Rows from block 15 of the encoder of a small masked image model, named by matrix and row number. Rows with one number belong to one neuron. Each number is 128 + 32 x the weight over its row's rms, rounded and kept within 0 to 255. All counts start at 0. Numbers have three digits each.
After each neuron's rows are labels from the 100 images, of 14848, where the neuron reaches its highest value: "top examples" is what is common among them. Only what is clearly more common there than usual is listed. The data: photos of plants, animals and fungi (iNaturalist). In brackets: how many of the 100, against the usual share in percent.
# fc1: MLP up (encoder.blocks.15.mlp.fc1.weight, 640x320), inputs 80-159
# fc2: MLP down (encoder.blocks.15.mlp.fc2.weight, 320x640, transposed), outputs 80-159

fc1.79:065140094049091120147149136207176116082107140113148073140154133128126158150154166090092118129055141126129114211133082141114096119181157076112153127138140069100141136164122151125111151141067159104099105099085199086141153110079144113154108143
fc2.79:151119153139145116106064120118122139104126124127151139130103142134123101143120111116120140132119133108107139134131141137000138129153129145158155144127105144126128138118127140109102141133142100137146138108144136144135101114147165139134121125
top examples: class Aves (97 vs 55.1); phylum Chordata (97 vs 60.9)

fc1.66:129148106132143157133100171116099077179146127127176160115084130158123085066134122214168163137138039099141147034096114125158102075141087081151058086164130125116105109139112123145083121108189180108110174119133150105133076081154132169092129068
fc2.66:120142167157127119158119100148114125140111148136130108136130173125107136114132094098122087126116136118100137117169163138163153142125123127123130107125125140102145138098158134109167163163153138107118143161159091121150174147095151115119147140
top examples: class: Aves (90 vs 55.1); order Accipitriformes (30 vs 3.9); family: Accipitridae (25 vs 3.3)

fc1.57:118167099121080115112107159163146157090121171172156107134137156144117138139117142076137155099064131140146135168111092112053108110127214098094129097134121118087150178145142117083139147139152156101096144115126188145114126122169194087161108178
fc2.57:126176115130129121126122136123139141133126129114092139157134136119123131136126134140134142131135149166137117117134126129000178132132123143125109147138144129140139120148152109145142138112133134123137121154163123174147135127132115128117126120
top examples: phylum Chordata (93 vs 60.9); class Aves (83 vs 55.1)

fc1.43:100130063126127072095092141158151081138064168121079101066128093169127155101105132121146081137091145136157081112137116102137116132092077178161073100076149063116137147179087072178166130065113185181103155064104115173131116123131069120111169134
fc2.43:130155144113177175163136101135108111119103107126166158141145148139173151118141141124165129154123090121081164152127158115049111094074103099124144105160116153119147117136114177077090128125110109093084092121141150113121127143100113161108157116
top examples: order Passeriformes (52 vs 25)

fc1.418:135108139089122112114116132192148067081102106115180099181164138175131119159189147109131160165105121123095109198153137157132085137094164138102169053177121103088097094102064175120140102104085146126102130081073192084154146103080175125159152160
fc2.418:098159116095125163136159116079087156148179129154093164126108093080136106097111134148165115122150104133120142081109104083061164124141093160150068142089151151133122140164158089179101141153138115148155160200147059169172128155154092135124123117
top examples: phylum Chordata (96 vs 60.9); class Aves (92 vs 55.1)

fc1.611:112144120122070133124095156179144111106125172170219094131112168130136114156141133091107143112072152139161123109120056129099106125118168102101167104152119088075162167103138146097081146146148138093119134083152179106131119145115177107151125167
fc2.611:122170129115129126115131124128126144119126127112103128133140135115123149114126113142133141136159113162135109146156139116000143129126125135137121127132125138142131119161142117146142129129136141142152113145143131161129129146155119133113116146
top examples: class: Aves (95 vs 55.1); order Accipitriformes (37 vs 3.9); family: Accipitridae (34 vs 3.3)

fc1.581:140092183120143175140118145195175092056101111116153147142129126158107140110175138087150129120083115108137152160176174131131056124076158158148191101161106080111071104079080223135113124119106159119104101109066170071149156097082138117158187172
fc2.581:126116102103097118082130100086120167167152112132055101124122147085131088115114149139140106158110140140141123122163106079208124131133139184123107159090148125184118127166120085146145124134141134194162126173150077167136137149186081110102100160
top examples: class Aves (83 vs 55.1)

fc1.199:146139117155137120114127147109128092165119139122161111101053151164127124073117113212116137107139140113116216127095085087133113109086088124117121143105116189159142151122155098143154132073199166186115177140151135163090046159128113167102155113
fc2.199:128142112104176137145126105165105110153139108149104098092122144154132159100184113105135081145089083164100113101184179101189130155099110139141085139146155142112161132115130135127137107155130136114084124143141096169122185148125098106122142142
top examples: class: Aves (99 vs 55.1); order Accipitriformes (35 vs 3.9); family: Accipitridae (29 vs 3.3)

fc1.332:101079153131169164118132150167151117109158157105161126100156127178125139181172118146130105078087107107131105124180121187134067110101097100091127162100137103144070128145087146127136102145119201074129126086073114073048115023114115080189178112
fc2.332:139078161123108164153112161150140124098071057127135124200145125037167085096139155107120155166061064125129141149124109110202110166168167127153134104201094092113107100147156090099123115077094095096145139160119160120207119137119175100140100179
top examples: class Mammalia (29 vs 3.4)

fc1.166:131172123145122106120116151103155105097220155176157142115129083212143119175123121184114122123120136098135107110056058100115154093148108166120107158126117147161113183102143109104148130156143155149062142121146118102149129126116067170145070122
fc2.166:096149200203126151127173171143168122162132095126105159152113161145077166160116127137087094120173147087082123150131096177099143153113141130061159083072082118181108126130108158117162147124147095128089195136152106178105131131113099125140137138
top examples: phylum Chordata (93 vs 60.9); class Aves (90 vs 55.1)

fc1.263:138098083122138147153093121182109083065158094150120105118184122176135164118162096111151112131117075101118174148104105032139095117105116146124114200187162131069130146121138160162097183113077135058150119120097107093150157112093106121205134148
fc2.263:132154096117098160102106152167140170141092090097149129159146150135104101146139109154129155112122150147151130161098165126095133123129151200111105129142111119156117082138100131127168103126148138171124155094161143125145104143137159097104138146
top examples: order Passeriformes (50 vs 25)

fc1.228:090125097122077084130109131194125118094114152176165088151125224119126110151136181109126155128082144128135073135139129127119111119140182133123152090153098100053193158131095145109118130155138123124115137084122176136163135130113194140130115152
fc2.228:143166133131150145112135147128129130118118125115137132155142113124134127139138106131136129118124126142132134148137123123000134130137127125133136128117115147150121119114122128115134128111133136113138121122140115137143124134119116124141146138
top examples: class Aves (84 vs 55.1)

fc1.179:111155145104135102108110123058158132165175116144110126135150078189103167077106139150124132157101088136107122094128067106094160143129051152160097129172169144127101103131159127172132124123119119150107098099139079132089129125189168163129107079
fc2.179:132141132119127122134141151136090166077089148150092087112139137117127109148174126108124091140158156115082106085129190172135112132112176092065128140108099077123102125133114158162154148179155083153135126129158148098128099134080127116092115113
top examples: class Aves (97 vs 55.1); order Accipitriformes (29 vs 3.9)

fc1.599:138130164097109103116139112119178120163125131123100131128117098132096144110163187104148164095137085109145061112089112158192106118149143133188073173140132081174158161103121110102144102171116114173077102129137092105137096082130102096097117079
fc2.599:107144110160130104129163147113150098134107147149170143190126094080103132112125148139114093137080195158139173160162047102077138130131125124103131085081071139091192140136085135126081129136195129162163151097097108144129163094141131116106112126
top examples: phylum Tracheophyta (31 vs 7.3); kingdom Plantae (31 vs 7.3)

fc1.126:107153108110078125114115123174149102110150143191183095117136143171112156105143161102102118132083136152127113164166099111111087106126154122129109104151142060075107159126111139079094110155131164132123113093123189105132194133099167120172131158
fc2.126:132201150139137132111115133116168154118143142119119138143136146108119120145129122134110120121139136118131126131112130151000160136135129130134113149120126151144119115146139099139130143121150124133127105143151123141132117137113128132104142116
top examples: class: Aves (98 vs 55.1); order Accipitriformes (35 vs 3.9); family: Accipitridae (30 vs 3.3)

fc1.471:114114134109121096109149083095149178082143173108090064185164067128115151133151167110179138078133136142101140145113156079105158146135133167112138098121079101150109109181152149186144129145140143127114089116094119146100179125145074126106095105
fc2.471:141150143172123127114121103135139109119115121166170161156115115137131089161080092156144107130127160109103126136088130152028108078123108124119129082078093146099129151137118125109124109147132109149182132109115166144121140122127171081096107131
top examples: phylum Tracheophyta (28 vs 7.3); kingdom Plantae (28 vs 7.3)

fc1.561:115130143141173115122159130132150157120188156129115150084091170164129149088121107097159074062130127166127053098125155124124136130140107131125147181118150127078102096133110168141061112148098115066156112138100081102094071127205130113162123107
fc2.561:136092129083093125118117100144095123078113100110125124157141126118123109186151161121115113144108134120148135161136125159189107125179156134119121118145096162186099098179143121094160177138150108092106176168169150083168166153123143094087153222
top examples: class Insecta (63 vs 29.2); phylum Arthropoda (63 vs 30.8)

fc1.101:120106127206155172131141146117159101139106154129136143112086091154110078130113121141127136074074179140154141087197193185137134148068098183141092132122199110115143094090104148161148137117085146146136185131163119090111137171075121151182186134
fc2.101:118125075076064110123126165096097157188105163102106085140142125122172113148175129117141088160109110119048168095099109144158150138155155066129091132100152135136137207160104085098131142164142142112083197178144138154156136140138129092131089175
top examples: order Charadriiformes (27 vs 7.6)

fc1.606:120138157087080161131102127141096082151180125144124170137135058169139144121126125135173166156114106134077151119142083092082153123148073132144133203127108138130139139151158092161072115098029162062078091152083137159122138055116144128111146067
fc2.606:153111132192098097122128089119110153122137099149152101123163164097128135158122131145102134120145204089139147130136131187127129143158178138136156137117158108142152192126116133129225138154187105208124150165122125134107131158122151144090151094
top examples: class Aves (86 vs 55.1)

fc1.627:155147118172170132137118154146175088116087127156146105143142125132142106047073171139153120105126124090139140151120137107127079135110135147145105146155138107108151114079113150096128156070081151125176114109079172093123171122075159179155180131
fc2.627:199155131108143100092152117143152163139168128105109186152112155109114118140174117146152106121147139149028159192105106170135109160137168123129131133098107180163147175086075098097124174182129129117103114104089125107107119098134109126121170143
top examples: class Aves (95 vs 55.1); phylum Chordata (95 vs 60.9)

fc1.510:120159136112125149119152132117153096171202114134169179161151062142113151102106123170159153153134044130081143138127076116114119123126041145170082138165141127119075114119202167162089106060132147117126105111113143105094108052190093174106120071
fc2.510:140132100152096092090105092128088128109082144139109087165152173134127130121131118147111128092153180087156125124094163160146142117169144117122179114104119108136183171153101146133147134152157095138173130162123152164099108130109179098141117138
top examples: order Accipitriformes (25 vs 3.9)

fc1.522:097138122160156098106141136128140162117164138131130122120079138154122094075128111097152106103150078119140095069116084101131156103110111146105105148111111092086096139123152121145069126110137168117138129138153085134102038101207106162131107074
fc2.522:168122148111081160120161134194130103090090153119120125142142168088153147168165148132116117129069143111139097116151145136144088130134168128108134099125128135140128133134090130129171153145118110109070176124103139123148155154108167083150138209
top examples: order Lepidoptera (31 vs 13.7)

fc1.351:130105095173090113112154155130133128134141180206126150147074172127125140111099087089104165034157152096125147095115110091159151115127087085092147151108146101122142150099158146170072103098143114085094109064157110107112097135124118120183157049
fc2.351:205185156192129179082122097161120137136145105120143150150174121138132118169126114137119150161087104174089144154206179145072161156121163152119090128124155093153131163164087141108197141154115151148098119121116120081145135133128136105109135187
top examples: phylum Arthropoda (73 vs 30.8); class Insecta (72 vs 29.2); order Lepidoptera (43 vs 13.7)

fc1.230:155100134142138139121074160092152086155109099082125183134096098086181126107112088118150101125153083151104167159124067179154151145112130082116102154062168158087065126147157134123167117078165102064187150199137145112133058073206148081121085069
fc2.230:146104078127151099123098085117111117110131116183116127133151157094121175140098173096129122154137167180186086126125119111207125166166138125080084094132118083110177170135142117169084135170126100124103160159165113165100182137119131142148092159
top examples: phylum Arthropoda (62 vs 30.8)