python train.py --color_jitter=0.2 --encoder_arch="vit" --encoder_norm_position="pre" --encoder_bias="all" --encoder_width=320 --encoder_positions="sincos" --norm_pix_loss=false --grad_clip=1.0
Rows from block 15 of the encoder of a small masked image model, named by matrix and row number. Rows with one number belong to one neuron. Each number is 128 + 32 x the weight over its row's rms, rounded and kept within 0 to 255. All counts start at 0. Numbers have three digits each. After the name is the row's rms in percent of the matrix's.
Before each neuron's rows are labels from the 100 images, of 14848, where the neuron reaches its highest value: "top examples" is what is common among them. Only what is clearly more common there than usual is listed. The data: photos of plants, animals and fungi (iNaturalist).
# fc1: MLP up (encoder.blocks.15.mlp.fc1.weight, 640x320), inputs 160-239
# fc2: MLP down (encoder.blocks.15.mlp.fc2.weight, 320x640, transposed), outputs 160-239

top examples: class: Aves; order Accipitriformes; family: Accipitridae
fc1.172 105:105189115150156091135169168092118137112140116114114161103105109110112207163139129066128182137137065119143108162121156086172130143115176159148180076107139114042156176152131130122109106175126122115181155152202154177152121130155168165113153112
fc2.172 154:130141128136138120126133128129138129107124111122124115126123130121138092110129127154139106142115166117130129136125158144133130146142116155121109161133124131146125126126137123125126150116129139126255123114095120142138131125105107113113121134

top examples: phylum Arthropoda; class Insecta; order Lepidoptera
fc1.32 086:125166130134118165095168114123184130111147136149129135126128135097137131070125112110096094125180096133173157117192111095191159206110135099093107150123138207187128102123249112152070127114130180135145185134141122084161138063086123170124193095
fc2.32 073:115095141103109109134122134139081110116128129100140102129138117164109078184160147130135124132120118138126168152089101127101125115163099168149134134156113123111143142138070129091195115101121079140003063123116140167156109175155122092132113145

top examples: class Mammalia
fc1.428 124:149164132131160160112189152151148170134154168125114133090134130146144167130141117064095140175101138124174101180158134089140067125083145139083154097116186143099105166154116140111091088139123127145123123123153172098132057148144089165124112141
fc2.428 092:125113154170118124119144059172060097144167134138081109133161135112077070099121109138171140173079133130128079123069089098066109094135038125133077142150068089144164132083075143194174107123108087140064100151112152139114177138117123129111129137

top examples: class Aves; phylum Chordata
fc1.79 089:099166146168178140109122142116101116135178141135116152123077113147120159130140143030117134119060148169141100174194119128123077181137134178084218117138127147071161135161081145109125069133107104118151122118162198157154154115124143157106152128
fc2.79 123:109125127120127134129136139119132121116092126123159143134143138110122172136092094116142125123114111112137128133132160115134116109139151125154123114100127116115153146129170125141120121128098145144255153132115135113106142139126152127155124113

top examples: class Insecta; phylum Arthropoda
fc1.561 126:099074124122176098081157138171157120097113115181129133111088107135154134200120139148137155109113112157128134145148137130152156115156170116112200189108144194194121126141215118158150133167126142106133172113164122168137145118111124126138197131
fc2.561 100:165135115161103134141100155078126157098154170110137132100055176173121117153132124090158135162104168145096128145089130124110043155093121136182081113119151093085148129122099114097109095094161066154043123159098153146109145145135071149154083159

top examples: class Insecta; phylum Arthropoda
fc1.13 140:100091122152158095086157130156178134084116107158146153114132083123150153195099133124100164111108100125162144143170134105168123114162162132103183164140131190188134129136207131117116150202101151113129161094138149154130156135153123141126185132
fc2.13 102:168144110147085153152085135090113166078124171101147133112068139146119087130145133089175123169103205148109084120044138120092046146089095158170067120074160125071136133109113087120100118078153076158147104139097144157093120131105095145119065163

top examples: class Mammalia
fc1.87 104:131160133151134115158149160124124148128148158138105136088085106112178129084130132100145113139092154113107136119140130129123100172101206188115186135101217169114118187127103131103126095151180140153134148142141162132138075132169082176119108117
fc2.87 095:129100149129139134120124086139095120121168143132134125107174193145101116165105119089141146159069133140122078183106108135114152101137087083159065141125090090137138128114174133161133109099110092146023133127099169124154153143158165146142159162

top examples: order Lepidoptera
fc1.452 093:108133125117104112124114101089182176058129144173125146122134092104124139056139128116126115119161138152154152098123136131185124121097116135101129117102152139188103129172180090187081147091140238161112141130154068133161187152133114158114178068
fc2.452 088:116112108141126124142158128147145112107127153133149110107104129121096124174120116148137131159127145137105138146081080111108074147136175153163132172115120077145122160156095124107116086122104072122000068130112137146086121178114063126138097166

top examples: phylum Tracheophyta; kingdom Plantae
fc1.599 049:098128195134114130158087141168105169125124158125084113131107146166090085095161139103099080169165118118110169116111070106122166111115158156164100127150123168155172162095058175190079150160147027163136181135113150123151136185105149162196148089
fc2.599 061:103109159125124141121157108124144127162139129090143143163182142135143117181083114080078153136129146171139138100132161089142151175116155060178122061042111160103160073123136148127170111099091139115246179157122058133084146104125162147127128132

top examples: class Mammalia
fc1.424 099:133135113179140118148146137163173174133151165145128155098069091148130172150102142105109162144131127104145098148164132135153111128063166155100158068146171129128105184114086116127124120134128136161093133101150098158086042092147077140109090154
fc2.424 088:112124164167142137115187110152109090154174155115104069144152197109084082160151100127155162166102153105103118110116110130103081126100103120140085174140117126136168107106114114191155095105133086158045117113137124113136131129132122102133130205

top examples: class Mammalia
fc1.580 098:146151137129169124128159147129155152141106107143099130084120107142129164074105106067115107073121121115162135143177118128169128166135183116118212111122186138114092129152141143123093128130148134098137162148145154130098084064136091160140109120
fc2.580 091:099140176171126112148124147138098133113181155146108128123105138135110076189159103110174157187070138165106194155087101100089142100099097152139107163114114129090138148151106117178146114148154071131066088106116147193149142145144140130082179163

top examples: order Lepidoptera
fc1.522 148:091141146128136149113145121094136121103110128193185136161122101101123183102161134185105084102155108136160153119135143140192142176137164078107154168151105138231117115130242129138116174143128210079129161159164132103180163057090134130095200116
fc2.522 134:107135108187167094139118161168098158118159145126117149089124118188120112159087150053143188166093151135094138168096126078101101062125119185123134119118149110042127165160080100110113105135165067148138139128150121171065125189163127153137091167

top examples: phylum Tracheophyta; kingdom Plantae
fc1.471 055:125126129170194177092090104146099092154142124116136110144110141125143065137176117077109094181065135124077115160175084136161092127194114164119172161094102172083138136132209165157114124089143147082161108124101167126116180111108091136102130142
fc2.471 068:105191143072081110155116077128096133136115104091094134105132104103083159169162138154132164147150101125177165086101128076121133109081154126115103061075107120111128149133154092075163100145150154171239156115142100124099175164161170126108128104

top examples: class Mammalia
fc1.332 102:143125125122125139140153164129162146134147146109151168119097080155160119113143111113128159169103140137154136133168121099158096153084189162149188117101181156121110139151140133131119113152144141136120140108133113156096051123145067146124130162
fc2.332 106:114129144147149115143161084112090131131143157135082118125092167131111094124153115082153130160087169139103149155070097118089087097131070121095099153142125100095165109127114148169118100142126086161056097119132183128138137095148122125149151183

top examples: phylum Tracheophyta; kingdom Plantae
fc1.531 087:136117160162159147108112125137083126199166184169123148118146187123132137193182114115101101186122180114093149083064083156116103080123096107125127139162093087151114124166121174139111133120092063179115107126089176082151164126115148110138105165
fc2.531 086:095131124114158057131129199102106127130117128123163162164101142148140132125141143136218142112119179113139131150149144104125139119127157172121169097089170164072111147145132094086108141164156143077026112111203087169119143159089110165103149169

top examples: phylum Tracheophyta; kingdom Plantae
fc1.576 087:101116157161177150124126128126111114151136168139093118111128187146181088146209120093148128181103118128115159151087115144103122086128103092136124149094091109153142122142157151165133092119099092126084125146129153124196172090126147115119180152
fc2.576 102:119124090089150080133122168150126152122132123136159208135128108189150130148124179123205153106144180124102089142161105112123136148114174188109155076149148139117141124130135117073124159155176119099000118146193149184097127149115103139154109139

top examples: phylum Chordata; class Aves
fc1.363 119:079176115170153128077121125094119147064186119146088129105094129143103132139107131060135124205052119141140126201157129099189110142064143174070145153129157127078151142169119144137131104194112123134149089122128209131135054110123128129118131125
fc2.363 138:146086098125133132142155141137146116141094106133151142136164163136126134137093119167156121122168109136111143112131104171120138111135157114145109137152109111184138092108156100144113164123130121114255115141074126089131161180110096100172121106

top examples: phylum Arthropoda; class Insecta; family: Syrphidae
fc1.265 070:105123107145105103152107170119179158123156145155092063131153156085092181133080092156115175086156132145148133112107131156109127119161134145100067119135155149168097045139155116146034117129135157148108144142092122093152114133064158134190224096
fc2.265 086:089121114137131121120099136196117129108138122175117121139132097129118097067162214127153118147148101108153109142156083133096164178138123164111153109180104105121162142093102165130138136112130132099009109142160125209104100125094114124086094139

top examples: phylum Arthropoda; class Insecta; order Lepidoptera
fc1.536 102:104141171160136171163173135135141162144147126099113090146130123098103113062163139200099072134173119061172155113125125128214124161107122117126107147092102122201096123146181157160112151099140207156142152115157071057160136075074137143053144079
fc2.536 091:160103072082112105103104163100098103109150146156148159108144142185119138149101131086114144116073126184080088175095130104093095086169111162164123146184105110116115099104133095131106169086134083110000133163128128142112111129155127084172109149

top examples: order Passeriformes
fc1.251 130:117103144083153073125100157083113168076127121106113128122086085112135120104128207142109088059073091156090165120118159162145139149120182137092148119109175175104120130089102133118111132171136181085133096154177164150109044123114093169175123076
fc2.251 113:116124088125154114079083144110123118164119177147148154117160200135131105199146068159142152154102178100093114101119134099094063109134100118168133132127100105134123106158154083138170128103122109111052078132078097138157149142130099080074120166

top examples: order Accipitriformes
fc1.510 066:150091134113131158114147104141154095115118185165061126129159186150107142124137085126119107172146138167087131181162116152112088094109112124151162159158099167138105130093152140134104089121170109152119150095101151138140039094091113130195168125
fc2.510 076:101154119104109140149127092114147170135128075107205163128099111165125115169084166141119160068147096107146103117112084127106183142092105140141116049109113127084093168122169058122139142144097125111006146155168084121069169117100129163057105131

top examples: phylum Arthropoda
fc1.230 051:134135124121074139151097162102105161118101150128112087156139149102073154149182135097113118137161153078086124132107125151109099109120054186149126161106157180159150106160099112178060181121160136148123115127121107116136074134177117137204169131
fc2.230 059:094102144097158129076109105174166161091142058129190172130129106168155122116091214171159100133115091100169121096151103138085093170128125121113163090157136147100100155103117168100140169138125126095069134166129113157151104122115162138122071130

top examples: order Accipitriformes
fc1.323 126:097179127127215105107152152089108138142172126131112174088140136148128181125128109043120175120084092171149112191152117077144097149105121154104175098122130118067161136154138139108124078189103130128147114131182160135134087134166133157162139121
fc2.323 148:150111147143118163137113117119149103116089113144133117105109143101142149097132138120136114132119126098134135100132161150130137144155113133129120129144103134129140129109131130128109149110126139112255110140110133121122126116131124121137131112

top examples: order Passeriformes
fc1.590 091:090159163101205102114115137115134116132176128123152082129109110101137109163138209075109106148087120188116156121112111127188186170076165150092149171105142171139139154100116166092111100134133131131089151094171202186146040120138162193113156087
fc2.590 095:127072116121123142119093110110112126146103115136114130148100136158117085164119126119164115138143166149126087146108110152079132105158121128142100140131082115089122136157077162128167143128136101118000093120115121132116117151135150090170123162

top examples: phylum Arthropoda; class Insecta
fc1.626 052:128089181158119134142138175089148177158107161160101135104200185096096119128105102097119168118197168126165121146096119155174080208150163186136135188111161178083117106149137198099082154123173095153112158135084093111126139171182090178121133150
fc2.626 067:126157124130142121065062117129106152086124112122136153123111116127106096112153189190114117117081100137161102113126124147085080131178089096126091115165148072148105209112119136133107116114134091106063113142108191164174063138109102096123046068

top examples: phylum Chordata; class Aves
fc1.128 091:158061154105136179149122092114122113155110126146108087117169130139111098029135121214082086138109166078143104122099114162083150114155109129118087124168128123152112071091167112139160174113084137136113132178087067048127123079040104071141087120
fc2.128 090:150106077124137128110172108135148119133141152114152144118153159193133111189114117122105141125080131206119081141135114100072086108144094118140091095154160097088107119147128110113123142095157087125031079126105088109109141180121084085136148156

top examples: order Charadriiformes
fc1.101 129:107113159140098104154122138175176111151141153172059111141139096117113126113111138109109142102149118050118129118108108154122143109127120142094122089151163115166143109102076144166078094132166069174113157114113115079079157143127174114182115161
fc2.101 130:099160127118181114135155120134102127138139148134172120111172154166120081140129096106160153131153100183165115126097086086070080110114094084163067109127094141102133099143130085143166120117126101148097157114129075145061137114154136110105158175

top examples: class: Aves; order Accipitriformes; family: Accipitridae
fc1.138 103:103215130155148082146159128097130158125137106136111161126133111099123191117144163089096185149095081130149115169143178077195157115097187168106159048134125091087123149115114135115153095178086145135185145128186143140135103125152178168101137106
fc2.138 149:144122091118117122105124124133114124125129117117135135126119156159136102128137122148155112131126149123118107121111142122097120128149113144134103152120111127120130105138101107147144170105136114121255099129099121148122154140113111097118131166

top examples: class Aves
fc1.438 111:107149161166161112140153116109052130112129157097132083104113141116101136195146084118123100127099081110093189139108108102128125096094100137138086127102127114126118103132137133161079109106125107127102196115168185185163169139117169113120159119
fc2.438 094:126129096150147113134142160168140141120147178151109141094116146150157152153152123065162160138115198174117156129119150094087119164120173162109181181149164151096118160139122128119119099143099095135102103108130104150131075140146068106135144141

top examples: phylum Tracheophyta; kingdom Plantae
fc1.518 123:144152159169169182132118086115101111174139164125075125129164156113078105086138091157128141154131167088124140114064089175103094103160066073146110088161099082178125135127102114126111144137088127098106074138093117062147148153104128110137080080
fc2.518 126:136146066097098088106085143090138157118140158073144188120083133203147129166106121083178179115088145175126071107146133095091122136129149175147142131087154165090113140135114118082129142134153133074100120114134091206131126129127128160075171153

top examples: phylum Arthropoda; class Insecta; order Lepidoptera
fc1.273 107:077143169117166142131165149106184141110109101177159093107142043092140144132128116159129131123192124132189181107162118129203150165131176109114164126106141191225139129154215112114089135145152187086131201129186102141159125105079159165112205110
fc2.273 095:122180086149146125154104147100115127118177162117177139097108182195156133121119164066113184170067116136096097190093116110110093107129091165127126118139127120109129154144101152111121121123134082173096098163116164159136097138123083126107082158